Rows from block 6 of a small self-supervised image encoder, named by matrix and row number. Rows with one number belong to one neuron. Each number is 128 + 24 x the weight over its row's rms, rounded and kept within 0 to 255. All counts start at 0. Numbers have three digits each. After the name is the row's rms in percent of the matrix's.
After each neuron's rows are labels from the 100 images, of 14976, where the neuron reaches its highest value: "top examples" is what is common among them. Only what is clearly more common there than usual is listed. The data: capsule endoscopy frames (Kvasir-Capsule).
# fc1: MLP up (model.blocks.6.mlp.fc1.weight, 1536x384), inputs 256-383
# fc2: MLP down (model.blocks.6.mlp.fc2.weight, 384x1536, transposed), outputs 256-383

fc1.324 076:122114140172164157102129147090150144147159135174157119171124096101123122144153152114160135128122095158135112132108123094093130059157141117118113127177161173112143122134113199082096136114105152131073122107101128156114111108103109127134124160169156125121120150103128116145104131153180143106132115123100143105115120131134098085120082084087127147115152116136153098129089138114157104116141
fc2.324 079:097123101148107160151169140116107127150136116120112131085135130104152120126095117122122148154122167138118148166162119128157178134114110097203137147090146124124094145121202089119140162085124120135108111128102152152164129152115128163137140125098130151146097114102096111108129085144142104150171110098135152149178111137097156151137128115146160115109120099126093155107142097150122128105118
top examples: finding: reduced mucosal view

fc1.161 082:112137049154077152140113112095135144114155101111104114137096156109146087120112087113148144155107146172151145141105151152080120118125080148142110123130133142164161077114129133158112083142184105161110150077133121111124165138112137122095150120135151123160117147139167139121151091128076092131101143135123116077111106105149120104113074120138131125138171079129162171139118127133106080141128
fc2.161 089:149140085117136136178127133124135145129136091134103155130102107148132109143153095096115194126169116119119130117074125162130138104146116063154123154129145133097160086093135124140106147114138151127186126116133126142130171113122125118121153093124110133118131119126107133144122179122161128111096116130108137142123134130068134131117150126151109138113134181141115116109126152088125126132123
top examples: finding: ileocecal valve; finding: reduced mucosal view

fc1.702 097:113128123142167125138086141108148110111143114140120186121102172146117136134125117156114135140148116127126174126177134133144123139127141165146119078121127105119141135125129159140131119103107126137150154103094158102084124134142160167126151128110127072130122155140138111120136133111105084152111097087131127136144149083099153125105156116133128149116082158132154151100105139081098148156119
fc2.702 104:123094144109116117157137122171130111130115148108171109146156175131111160167152127112123120122153140166087128094158148101145107137162099104117138140131117141112150121141119165109128130144109089125106085163064097161102143171089137150131129158152103128113132153087166130144072097131110146149124142143171133114182107110120094137133128147125145135146121088110135122086103090125127118094173
top examples: finding: ileocecal valve

fc1.269 103:103149126175131157142119116137122109127109101142114124094062116152156105135105127093109128123136117123141124104151130140174109139149156130144103111104090101088127120114114118104108094134119155093183128125106143146079142125117125112144127163133136129109169123097151116091142145133125141138119147078147124167109113137119123126090117122127152142093135172173114168123118168156131130138100
fc2.269 095:145092137152120105155196164076147135078113128143117142141139122146112111141127137134133129100126112131125101124078134171125089072132103205123097139123121086138127128109119122112106112071133155122093136124141130106144102120089157127111145114153127113149104148145113170137120099130088133086086130165166127152094172126112122124125110113104113108099132145084164101153127072109138129149167
top examples: finding: ileocecal valve

fc1.716 097:136126155107074109103121146150132106119146084175114137111079135116150168157139131154123095134129100145184108159162116172151146104091150148154091126137132129157119155121146130124130171151112134148137148142200109134095095119122137121130155121119149128174145105131157115120156071126138171147148117124102150116137135126106125110149140095133181145111155110143156142133144142129136123094152
fc2.716 102:147121128130143129126138145128102163148085131112144114089103117163129115119078147152141150124128134126115145113152083099165117123178139167147099098118121129142152134083112086108148121121080131095145130127105140123119165137186146113148095149141119152084117140166103124135150166089118117108163132159107120129124124112144095139097142112151172137163116137095154131149124151119147087149152
top examples: finding: ileocecal valve

fc1.8 099:104126131129123111114160106144116113118143137130141108115117120119113182140094154135191144143150128154117122137099131139154133104080097134133082122113142126189132135141112119129132169107095138139108149123118129137101135116140110124138131109122113092124092117168122121129148096133120180150147151068137129137147149131150082129129136159110137171107183115131144169149126110170124115132125
fc2.8 102:183150164137137115127120154086122119147127107137141120130108146127118109112124106146113128156120132121130101175144163136155169136153121149158123110109093137158149090129115130161108138151149099090112134092097125089101117093150126133141135124126112157128152126103109110128110097144164138172082125139108148134113112161091170099120169124159084149163119148136121122161126165130138126136140
top examples: finding: reduced mucosal view; finding: ileocecal valve

fc1.518 088:108118124094136104148093132142155101135121115160153095131120127125114172185142107090132177128127148160170160147125119132119071122136110153096140105138151118207126193151122152114116120134126145130126131147127106167096158122155158097162123128133149120137141110148122106159141094082155136151135132138151136128117128098124115102098095107128144100098146137118213137128146130131103138077127
fc2.518 086:113124130141154153079136100123150137116150122163114149120111132127161107144120152137075146089155099123115097127150120154127153144136148105123098102121095141122109123091076119137131173140139141141162173131119157118123100138134130131156127109116108122111154126122132126138103116178104120084102146171133155126133138113103135150146183119158136149159110109118102147125131155159153132153089
top examples: finding: ileocecal valve; finding: reduced mucosal view

fc1.115 072:138141153112122119130150108164072155152124147161159110106146091120147119143174091125106136124076164096105164138146136102134139093126147134118111113125165122149120113124138115111105105126130123106125136075155110132105159126153117126166138135143097126103118109105137123106160103109109130124097149108143153121158149136141140063156079135130152162069124116165099112126108096119102123130094
fc2.115 072:141123130128123105125124144113134137132157150114113108141135134135153163114131140128126138100157140167130107107078087134138119105100159131151162139153135182089132139106125133157128093145129166131172118134113136098118145142155151085147112131137155126134146156128109149130114169163137124168119144109109161142095114101071149141101136103113169102164138183123126146077155162107124139164167
top examples: finding: ileocecal valve; finding: reduced mucosal view

fc1.166 100:128142094111096139127153152142134176116137118136090164137124102106121143155119095118143152140128129092135106115129115125149144135100124130158081123157144135120117135128148127116117100141101169090129092148144112119149128141142137146123123127154114166151173132138160129130174119080132098110090110155114104153098133120157118165119097122094119148082152133145127174129112128128080124124129
fc2.166 097:089114115155134062107157110145150099159114098118134129133084169158155134118140119119109141126096129126141128144139121177112137116134109185139095127130146118184129126089125150124113119145111143100122153114126121137124126112189123089109125183119140149078157147097139173124120125165153147128106140169107115126081143116136164117115147172132166119118128133125157126178162156096154101124112
top examples: finding: ileocecal valve

fc1.79 110:083147137122134144119104114136117114111147130181145109189121132142146173117091116126133107140108142146190161157139147103141128109178139147140097093154178148107124116118166160092154125130105131124135146146078096131092145146128119110115079098144148149113092153163100114143143121114083142164130132124167112117114114144106168112150150110118143185130162128131124107110129125138090100175132
fc2.79 115:140109108122130145152139139139140128096132136111176138123144118103144107165114114087152137112115119120110122109144139167142117133131087090158123155121061121114099136167131147129148171098131134076155130117079138099105148125124144132132179135098096112120156155099142118130156113108174118172113104142116118176103144135108113143116154120157147159127107136145151116083140107138138127053177
top examples: finding: reduced mucosal view

fc1.257 087:102124084152128115114149080154171111101155103130132156086110122113092166124084108100141117135109154161115120141108126139096111125130132169125143128107153107147154137186158142106102135121096187106137157116133143117138165120127099136101154110135138148126118149133135148107103094107103140101164169125135173145122097102085145146120143123128130149134141170138149144141145089148128123180112
fc2.257 085:158112165104147114089152077131132157176091117115121110137158108167184128123132144153114162124086122149104150129112146125132144125092107095130138139161114128100135108102117150143172159144130110097137068152172134120094091129153141136122110120149122074139122140109094122124162145147108109147134130135150100149137117156087122145098152123143106185154111127127111101127108173163152135111118
top examples: finding: reduced mucosal view

fc1.444 079:131139134111099125129127125190162134142117119139170150122116088123121154117112118157148173142138105087129152117133099127130167135147158126188177098114114148153144143125158082135148128123119164120122112122140103150129157148092175130189061111141140125109089136132108114153093060091127104144106163113139134150117154156121146125152121147134107172088194125112112143149156067131122115134141
fc2.444 078:148118056112137120086135166121120111073138099124110117122167167132135152149094108115144147114112151140135113108152131126154124102106135123094132114135140134110123158140113119149120071094133119104129120114136165105132146136104143108176146178132145088126081130142130108104120125113158122151122120134102122143165164117124116150100155109085100135151131108127138116127142154158122148101121
top examples: finding: reduced mucosal view

fc1.58 094:133154112122120128154108119133106078092120110124159141073121128175102151141144102158146132146148129101136136139121162127102097120171117133130120134077124118161148113148107175124106141157169137105124159124126105105103114149116132133090151121115132108125132107140131136135120108113122104151138160120139134132156126108143146124078149150114082140112127141106093115081127123139136160152135
fc2.58 100:124121107110115090149114118115138127133106141166125118150080105126131129132141154151170111146145111152101130163149118094168132114126125123150121137154161101154131159134128153113130155177070068137149144158088117099126104164068118167128146135125116105147118118134114107131120165163122126134076151135162164163147153120148152097140135112130167121148141127137125153133148137126126181096116
top examples: finding: ileocecal valve

fc1.414 087:088123155135113116094154071101093119123124088143130095131092136156109122141124100161107157158138115144147145098101101088154166130144116108101119121137105134140116144148172072098114105140120136122175133161165106087115139148133129120148111098145076094110149119124158096134148134160159126096073118113118115104121120154115128102131109113151135120123142115128100100120083118135146099105121
fc2.414 092:148127122113122138136119182110113097136107143130156123121093140066118100136184119107145157117125150157130138167144125109115122152134127177114180160106141126114104116157147163148117147135132134167139090142122129122183128109118102142133120082113109112108157130124117116099116125113141161148148132102142082124110138098187081129165103171116081151153095119130139140131141135094120096197171
top examples: finding: ileocecal valve; finding: reduced mucosal view

fc1.674 110:126121100145133116149128120111116145168132115107137139133131130152118084118096121112145158119135101136121120151090142179136185119112082119154146090179125138160137128108142142133134131146179124123122110076122106157112101095118142184124115117162096157119126127154114144130119127106090131130098116097143142142130170109118116152159138165139162101122171108097189173109068171128108125165141
fc2.674 122:116114096119102094090145135148106133121114113155139129135137125119139126128122104150148138099097102143130105106118110129110141117125145139138069133078131090114130151127122136131151122115127103128115172168086141152134127134120088101148085141115103130164156157094189122115112135120167105112107145085119084117126146129174150123129125113131111097135105157171118115133142099145130140084099
top examples: finding: reduced mucosal view

fc1.732 096:115136103140094068150175132130093194139093133119133144100123109118126166168126123151144140117129133149143125181148143112131167130135160142143149161085147130111146130097095120128092128141100119135039142077123155153114164156137120075115106138114116146101130141153145118115158144132152118145115131146120102132112143098121176165089097115097135123076107109105091126103085113142134114169145
fc2.732 101:122140130107145151126131136190167109140147080143079132152140153133156137141112134108165149130156105115121102137098082147154088091106123107132125118147140134120143126152148139107119178118121126118150135145113135158142105106107162131146126154109171126130129111128116161089141133095099100085094135168161175126134066178124108155147153125143166127139115127129174133164163153117139167129120
top examples: finding: reduced mucosal view

fc1.377 106:131134101150127107105138128150108167080162090095121111174097134103131091092096144086110121149157121108108124165157129142130155137115105138100135111138126125128139128113182158148138095097112136129115149142099167132132144141124141081090212116084145193100114138164126125083142127154106120110118107109119106142116160120139122117160140140122149100138141119115089120135083107111139116119129
fc2.377 101:155162151090120116122135139115145131101128113133112097147166111140136158112127153095146128120139131096165137117136166104182113114130129121136172139131134087124151117057148115157121138137155121127091160123153105129078129190103169143115083143150143159135153120155179114135145155111108087119133140136138132117137118152140154101126154142122119171113130122135110124130129122146127124097127
top examples: finding: reduced mucosal view

fc1.132 074:113134128132161128089145153122104130131117106137110132147148122084135141141133161155103119139089119138117121132147158111126096177110112119151143126162110118136166164137107120171116070102110145151133124143100152132123142120143096104152146063138102145100098153117132096123149110114111119149173070064159109113132102133096121074108084109131155100144139127197105142131129161161157083120173
fc2.132 069:175099104141142156104118115089162170147126151143105091156102120128128130129091081100110127102139121169124111109119144140147140125100166159141130144128106118100110135178123114100120159138157164164139154112121117152139157098137108123095139173136146154077117130173079083105167073144089149135152155151097124154117108099165138147134125110119109145140131143139138131161126124137139154135124
top examples: finding: reduced mucosal view

fc1.626 105:101112092123119125111121063167122149143165097106140172111125084117112103111080131118166147119118139124159140127135105139112139136111117186156156099108132108090149107143129109130150112169121141110122138093139120106128138146123126099144097103131182103100143092144097129107135142142157107159138136136119110139131144121170115099144163142134143147136184151124114123086138059152119105151118
fc2.626 109:146134136118134139138144175114178097105132116108145166122141108123120139140143120127125101099137121142124100133157186123114084106151168102083129135137131152160173097131166161167138127111134122146126109129148147127191141141106171140125131168119107119110114155136125129081136115142127142066102090113101128103100113123097137154148112126143068110106139105115149196083134157167144102116141
top examples: finding: reduced mucosal view; finding: ileocecal valve

fc1.215 086:127109138118128098101132122129092119119137131138122119156108175120129085113091151159144154170129114119158116096140140130108112108138173124142063112144085097151124091123130101064092084098101124098136142144151147117129072129141102139139137137130150124139156145105126124147136167130108105141111150168147153181120119183155137115088082167130138141131143142154136109135116143096112124127141
fc2.215 080:113147130143143112144130120139121130111133157126101165133133126136141132175121091119094109156137139155087110130156159141121156070124122156094116142161140131134139115127134113153138165142125126172120107176146111156111136154091117196118142123130125106139109114176081114153116137131117110160113147114115105083129162116119121131129159091151167134159087158134126085137106113141129118100125
top examples: finding: ileocecal valve

fc1.611 104:130108149134124117106151141144118127157119138151198139091155107135117121065098128099136123090163144116108112083143149132119078113143091129137144136130117099161129109077120134096096135134125137134141163084117106134137118159137135120147135111125149147141151114127120142131104112131112109101137099101104114154118137132140102121163124138161147117130129142128095127122153168127166128101131
fc2.611 112:089150143101169151129110130100121065101140119126154117140108144085142108146122134136092121147078139125139114158132137118171151105113100098123130097111087177123148118147133146120138128145135108105088150156146135122130130151148131155144146086124153104131147129118153112147121103126111153110134119170132148117121126129112115121154114127135120150099138152118090133181117111163115147128167
top examples: finding: ileocecal valve

fc1.178 094:121133118084089139095127098185118173120138112127152158111071169120139084113138144185117128111142125129147163145131110123127135141108120066145108075132138137129146076133141121125151125180117149147122122114132089140141136093132090083119100140112106153141117126117128132137134111127133154159149139127128147133108088139064163094173096159153128147135116120102162121144127114133124145138144
fc2.178 097:145098139129130105142147129123137099142149140060106157116130129126140158113110079118124120145101116117140097095136172136122150131158135153136145148105141105105118149162131120140158118102120123136147149092124127100069135121048111155139154157152157127115159122104142130126116140128082124167111098107136108154104139130109110101149160161164162138133086171150122121103098189144161115108108
top examples: finding: reduced mucosal view

fc1.425 111:140138163097149141117104136117151117150138139107122122113112155148097119096133124109090122158189126113155129081117132137157132110135091127138143096121153100136073136107124157113072092126124167151168111129135098118125115103177138129092145157123157138173136136096100108146120139116143077103090128101120088103150101146139098113139133107123088123108141138121135119158093142139154138111142
fc2.425 115:091147111160103129152110147103130112151119152138205112111124132092127166140151081144105099089142113082133117111144106080152133126092101135126130102138076138162169105145143176105148146172137107130124147155115173155147143150091108169147131147110121117142143123134158156132190150085095123140101110170116124133124097131136138165122190173085095124092137097164130171174115126116127106117139
top examples: finding: ileocecal valve

fc1.313 099:078173102125129148099170092151141118154103141139136140116098159101140091139085110109114095141120123104105119141145109153108114131052173199145125117124131113112121147103150162127082135145137129112113186107122142100148120125149124073109144124091163120081134147130168086122109123091109101146110095123150126130135123112095130101155139075112084135124129113171147121098147159151140129137101
fc2.313 102:126078150108125111175145133168081168099154119145112143122106116067087165142120112121129151095125098135143127112149116146096095173189154131111214134072130090151084117161108125097101129140111105139145127135125118131134121134155119125088094117089111131161140140132103139156127126183102127112149124115128140116107120159103125128141116070137143110108111128106095139195144130112112156177159
top examples: finding: pylorus

fc1.575 118:124090120166121131162158136143160119117188094137136134126141150111119151152111113124094111154118123112156129115105112133109131146122111120141142145116121130125131164094134140093144110139111084109120118143094171157139124131145118177151118110167111129144147088112128132085137123143133117165116147114141141140141146141131099137099152159102094160089112141094162093158123117122101130087116
fc2.575 119:129120126141152142143126142154151098140134143090088128169112136146107119116133100139125191097094122159092134168154131112102113108140138111100116156122134110159127102170122140094115155141151153122168098151136091126108129094135108160088118111118124148155126136122160139157098098100122095127105094134142119141087130100137130097124109133118125099151121135133143141174189125086113102144128
top examples: finding: reduced mucosal view

fc1.128 098:092123104149102139139123130153157125157089140131081115147087082117110151111163095127091103128170141067134163152127137152121166161109149127137140135145131146128130161173112126093107156141118144130144113157105151125113158133155110125119160107105125124136080139125079077132106132131098115083075116152150136129126176121081144121164145123125129142107104149110162127137151099143102153131138
fc2.128 103:131188109133162134126102135137148103135167123160117096178158175112129156117135147191157169120131109120156096124112124096161153150133107126103155133107099099130134120118120155178161131159108126106115166123178135122119107153104148108131103136150147118144128099096185152108113143100130152144164138148091141101144096168072097178168100155158138116156089103157035109085086134152159125125117
top examples: finding: pylorus

fc1.522 093:114158118109117126153090110110176161118140106125156087126157099113149122147089104077134167116105127154188140132136080128143156150141122142135129135111156126140130140131139143111120136146103175111145130141135149142118121142122146087138128111102119094131129124105144110082116138127152123181126159139116111148172158127108104145150126146108137119131148114135155139157159115144124145156144
fc2.522 096:138118092138117083130122163130116123112140098110105163099131117186123141123093125118110180131091133167097136156141076126175120145157100107107113101119161084167094132125114166118145139150086135136105123133119085124154132102109139107113118157134113071098113125112112140119116080162136131121101125117140179134173111147148148153147134158128126110164136139093127150105128143120135132145146
top examples: finding: pylorus

fc1.76 097:106096123118143136133086090148184148099142090182105101123125118171091162130108130160177135159154141100109124121123126162141127141114105143146126150165130120165123109091125106119131099129087159115109108135117150112072137115142188160118119098130185133167110176125148098109136118108130143166132134177126105117101106138136127158160144128133159212125129126144098131145105121105162080164105
fc2.76 110:125119126140111149128149149114153150088119150108105104134163134126188101153123161131090103147112125078169153122136100133116136088135109091155126135128116157177092147101093127129115123143121129134168152141152121083103108094123107121135175117138102137104123101104178104120131155108158135107104152125129131137126110109121073111144178105127064147132133124157130088175152105148111145106091
top examples: finding: reduced mucosal view

fc1.352 113:135141158156158166115124127150116144143099092094130086144152137062148068140097140118174141129138138139178143163101123109164129124103130152145142127149137150157099110170086106172146104144114116156087136110143134146154122146132159128136112130135160168160101134126154134139068163107101136170135140133137152137106104140100114075149153120152123164137146118115152121141140087154114092128149
fc2.352 114:148100148119164083135142129110130160114088102131166163117111129151110118152100098107143128107104138113104116126116109133119155108138113117160089132110133096097132144105148160088136134118137155139114115119077134073132162147126130079128154148144127123128143142146163119109167136146155091129146145119140140091092130144119122118118139107123147118142116142193130158119134147142126128123148
top examples: finding: reduced mucosal view

fc1.500 110:162167131098106113116109120140127090142130115124120091106098173133133110124154162164116125095114120113075118144102134145128105114151140124116130090076129134161141104152124139129158132100108102099155131111109109143121125130096123137129141142136145090127142121127140138139104116097112093132133110148116081116130113126117110150097112093103109115119153181147150173179129131148137113133135
fc2.500 121:138138108152134152114096128150140111111129106090090151152117158118107148106106112117136123125160154145114073112109073109130118173151127125090179142134098162135133140104117084093142133074159126138121162088109164140127110170091155132118110125088098099122119133132180114154144129174148149102106120142147130133129085092104139053131183128103132138141099155107125188113161135126088096075142
top examples: finding: ileocecal valve

fc1.149 099:068147131132074152130112077146142130139126115124172124152089152118164163119100106121146105154166149109141122087122106149141126104172134131115103146139140108114116069148130120158085078107132159123113119104148150137157103125119114117128138141139106142117083127128147117118134112102133104123103133162100114140145139198141143138139091109132133117138088084122168127103142144086133125127140
fc2.149 099:100088112141128109132095122120109152124107121172112147096134124154133153140138165128126133129119110123159165074144143094079136128110115107120119127076127166112154181122149156150114194139125117121106138133112145097115102109115148146094134127128132111131147120140152128152104136158159103144128175132125140083085105118078142197150106133125098123097162144103111119130136153086114143103067
top examples: finding: reduced mucosal view

fc1.250 095:129135095142106113109130115093119124088143137092136065157122133091158066098124099130161143126148123127105120119137144089157151133146124175134124111154126153106142135117153131118117092120110156068109143125126103147122135151116160137082148093111129172110104127114127163101105148132106125114124112101113119153150136134162101094112108099101067168090105130123170147106115118171143085171155
fc2.250 103:088150129150130164124124123109156083132138108175128152139150061171117123162116136134154111127089106131137152174125096095072097128092143065188140117121137071158092120090121085174142151108150132090143118132127102110116128131121138162104098163159088126113126105161154166089115122090115092126097120130113137148107134118155137098110171148132130177115170143137119113142160102151122155073145
top examples: finding: reduced mucosal view

fc1.613 099:111100080142083129156101103116089103131159089109150151167095154130125148192159119104152158116094052118178133143120118121144133139144085151123108137160139125142137119150149158127146144110123182151157094131123114107151110086135141140072134122123147144106131140146112129119107107117127155113154149147132146105111064130138153125155135162128101075110132166107101105162135193112138075124144
fc2.613 091:131148154146154126106147176146116114145114130112154109165129089096169121127070164132126136128103091142054127166143126138116123129101141112150110119088133163078142125126103132096163132170107155128121132137142134075129145192160127141140121108110122096151148159147130119138140117108109069137112126105150088128166102124180175143121118095119121154140116156097141120155192110135112149142140
top examples: finding: ileocecal valve

fc1.228 102:145119121113113146102149129135146108118123141122114119102124133171117099137108081162098132115153103120118116170122102127144141132104100090137114075172110101127110120165170133151114087107129119101109143171110127141075095122120114149075135172171135122125127131171101124124120124148142141090113081188130129107097150150164154171134140121138153134163173163155133120145125160111126143087135
fc2.228 110:113091117118136140126115154147093144101113139149159137103139152128099160160162110125129121117102109165131113132120123155131141136143131122154111089098113154163106110125100125086119123122120106146099099149155155184122163171147120129148111130093060129140108139110128141134133131137119143144059125092128119156163108118133087143099145084117122124146093160112164105143104129140108120181113
top examples: finding: ileocecal valve

fc1.691 102:108110107107167093112168166117124132170171109110149161121141137120088157121141105108110120150163126139100075083140134149152097133120121130159090137124130116106098134063124151096130133110142125153147125122165147165156093095168118166126117127147107107178121147166161117151135054111122167175104144109158166146105150123164116145104116151114099147159134131126116164129137115102090157175121
fc2.691 102:177135151160110128137130133151119057134061102132103141153153087128123125109129137154147107148126126122114142191108140137105112133133149143163085108134107168107160131133119149166148123089107084102129106124117139131104179141100089127140136147126148115139114163102122099114188125178125135124117124162116138096139113161077092150111139087146088135105106163126115123110093100133174114115148
top examples: finding: reduced mucosal view

fc1.673 111:133136120125137139113121083088142167102115094176132158108092167140159137119143130101101105098113172176095161126122139122154120185173130140150109097119107143143127157126094176110149114167113104124101143139161134140129149093084131092128095128200124125166142177142161149105105108129174109104109172083114130134110086134135141139150106125170125150113134102118150089170136119115157148140119
fc2.673 112:127161160152112131133109140143152094159127122149121099114157145133142107136099105139129129139133138121126113141128143136125120151109143133143172169083145142162109103139143106117115135080151129094086155128154127089137117134171147169107157133076151116150078124112125163123121122100134155098104158128166168089134123110090120126080126129149095084148121115124148147128073111119120083169138
top examples: finding: reduced mucosal view

fc1.156 099:149114128124125140126107114154137105134122141086142140143126172134143130125134137150166149123149128125142122140140128091140094126085133118150148137145111155120159113124175110134133108106120135115134108086095122113109086138127132111197094110090129106149156120104128166112122144140187144123130086139112139121163110137141207116141122165165092136139160163139098112106154100145102102152128
fc2.156 098:134125171161164127140109164108119134141143114123134175093114136094111078086088113123127142125139129149145156133115177125121099116145155143154131140108103062076122121120086164115148142168146120135137147101133145129091157123159116131145142124134170132141065177142142131139157138200115130094136129079103097157098154119143085107131109149108129177147119134120147121137106130121169155082059
top examples: finding: pylorus

fc1.56 070:095149123117162102117125115117121097111160139130161130156128125120125111215111174137167132148126126165135125092102104100092142139069088120142122163100142114127127151094106125128121069131119120132127126152150164164129131126148131146166135127172164179098124167150134118111110127111130136127139121122169077145142154153109134079155098104121095143109094135134166138124115110141124137180159
fc2.56 075:116115129132086187125124115122105145146080117124139143148162152156104098124123110088092134135115161113109158143173136132124126125182106133114173091109089124116095135134161116121145142125105126132103160148102077138111140099157140113180126143094128131157125124096106149147168116116136049120146131136134158116141150136122116110157139122136116127137152095122134136144146167159131125159088
top examples: finding: ileocecal valve

fc1.87 084:122128104146105125117153122096147123127127073152158131145141105176087111120133086120138162142131101118147195118132113116115127145070144121164155101115146120121117130128105137140146194071152177144130121139130165147104157082072108100127060097147050095155108105103154100112135106131128142155122116149108084143201122114166112170096138139188126157113150153146133129127132143153139115126138
fc2.87 089:125113133118152100106082144076109129128122161138113078143120144109146113135108117149145120118095126138135122120101098139161165124102137132100192138125132113149147141170059108118106128140103106095133131123104119112144116129149104143102109157154169136160136162165161122133127180168154153112141125122090114146130116097127090151177126107088138136122106125120180124148149133101171109100160
top examples: finding: ileocecal valve

fc1.417 092:101122096099119132141126160137142092139147125108092135148102113096114137121143056129165113107141129132122129099120111170106066138129133133150102148192133132115130152119114161148152156117124160123187135161096125156132134150130129126135096109132100119126116128150109103152093112104138123154181118097096120160100125108122105154134116111100098160126142095124100101139142143129141158114119
fc2.417 087:148093132107139134082134161136147129103093129187166129115094112154156140142114139136091132190134132110104132171132148085123120100104096126135120129064117116144145164108079092100119134177140122074151126146175157123125111122139126147162118125103181094169118150135133157092133140122099136103084137118137123086140157175119143099120106145175153138108143141122110165118120134104099139162144
top examples: finding: ileocecal valve

fc1.481 091:155107114102099102087110099127126155121128125121119124138076140154163127151124138108165141122132122143149121107114114077131128133156105137107099106105112134161148105088136115152119110144123155070074115078119138112180102103151130168066157146168117132143162143132118150105096156122120110179113137101170130112125128140103126158159107173063126114100157152159150163136189157099105116146097
fc2.481 087:111132102170146077103096122115123061131127117126102124116136183153121106156150130100099118106133101097138109121117155131108147169099114132150107168124119129063086129132144151135142115136137119164139130195117107116127122122095131140143132121106087098123134141131151110153151115164121109159111080143108116125135124166096137099123157114123152104139110148110132113099119166172119104167176
top examples: finding: ileocecal valve

fc1.469 095:147139090213118108155129114112115155118112108159163133130133138127156116135137123086139085167194147124132157142089104149132112154121118103129174143094166109126103105128122147094108071127160174129106102143147116113146121128151179108150120172149148144101159117128074111149144142139117118111109157162142129108102125136111131147121127145132174117095139119123121113112115122142121113147137
fc2.469 100:156106110110124130110148121153148175135124124118148154111117136164137169133105114116101139128113117142127131111156171098124098078138125147138118114141092104131114082135102150121105150129112131137142125191155108091141124137071098116143106129159094129155141137135131155121106121142130129152123176130132122130141166134128143123156121120108102115140141132114076160114142121129131133072158
top examples: finding: reduced mucosal view

fc1.13 086:087140155123118125099111124123079128154173075097157080126108152138092126116158150117183125107112109098139190117121167114125126106138121147138131128151131170129110117125140174128105159135117122147159128166137110149172147104103126114084145098119130179084185163152105114156122087135177098120093097133124109091154090120123132088138145137127071109120127164117165103141125158174115140168134
fc2.13 090:179116068160129112154117123096148137101152178150166109125115112110130082115115157173109107114155097107085136132119130145119127134119110148138105130110132160078098124106162158124115104110104127096122163101077148131112142116119133108123139153143093154169112157136121146142087109112141119109145140139123093136106151132116177136154157139113143142103114108150133146134065129128166153112126
top examples: finding: ileocecal valve

fc1.409 097:116087178101102170124130108132113154152126124101163138077148150136120160141120149139166121141111122137135101146132114115103120130121076126135155142145160104117153133119121067062134154130133081093123098172097105131170084117131103106100128170113139151098108104122107147113120128173166141133123140111108135068138158175096098126118110169130136160126167096154143150113131138125119156119115
fc2.409 098:135104111126101157117189118174114134107085157126131130137119112176124125103174117127119174104141152064151166114102134119140179135126134138114097150140110132131133118139142125140102104168132089128163158113087161098094142100142131162128134104147116164142168183129128102180133122164112161158147137108127098132112129116154118156145164125183151115130123072113132123179132158161138087162115
top examples: finding: ileocecal valve; finding: blood fresh

fc1.204 081:158102150120162085135129135144131168132114118131098170143108121138152122143166131142133130115178158093145139095094171112136128122121151097145148097115116135173145129117144126107116124113093101125117071141093104123122096151127113117144122110168127135166147074142070145170115138178132125121106123120094133112090123137105142097101150145136080120091101126041114155128088104135120108154137
fc2.204 082:148125106156138140146141143132152157075153123141119122173114138107111103150114118082133118172123112158126148131152113141101117141145116134138093125100100148091138107134127113118143122102139155100165127138123120137160155127116126096099136129157124115098099141170110116135163177072122095176137128129104124137107143116112157112134139120167125145122123166121169122120123101113158120117090
top examples: finding: reduced mucosal view

fc1.635 089:117090118105149138087139147118089153147112124099095114071112087141162121148146126119115069116118140138112146099118131168073123151141145124129112156144135125116158163128129099108128155090135136137144178175123110116165127098085175144123175095139150090122114098105088126169143143113127148157196141122108166109107077163117161158065108127113129154130121096129138133099159130127104122126145
fc2.635 089:173111174120123132131142165120122120111108132159129105120102118154115117114114120105092140103132168133117136132142137161138149139140110110128150162068123158107068140136139142135156178101116099093103118160101155124123106143138142127109143077112150116120104148118107182098125180141101144124095136153137130089153169105120093112152146151106119090132111119136161117137136127136130162153088
top examples: finding: ileocecal valve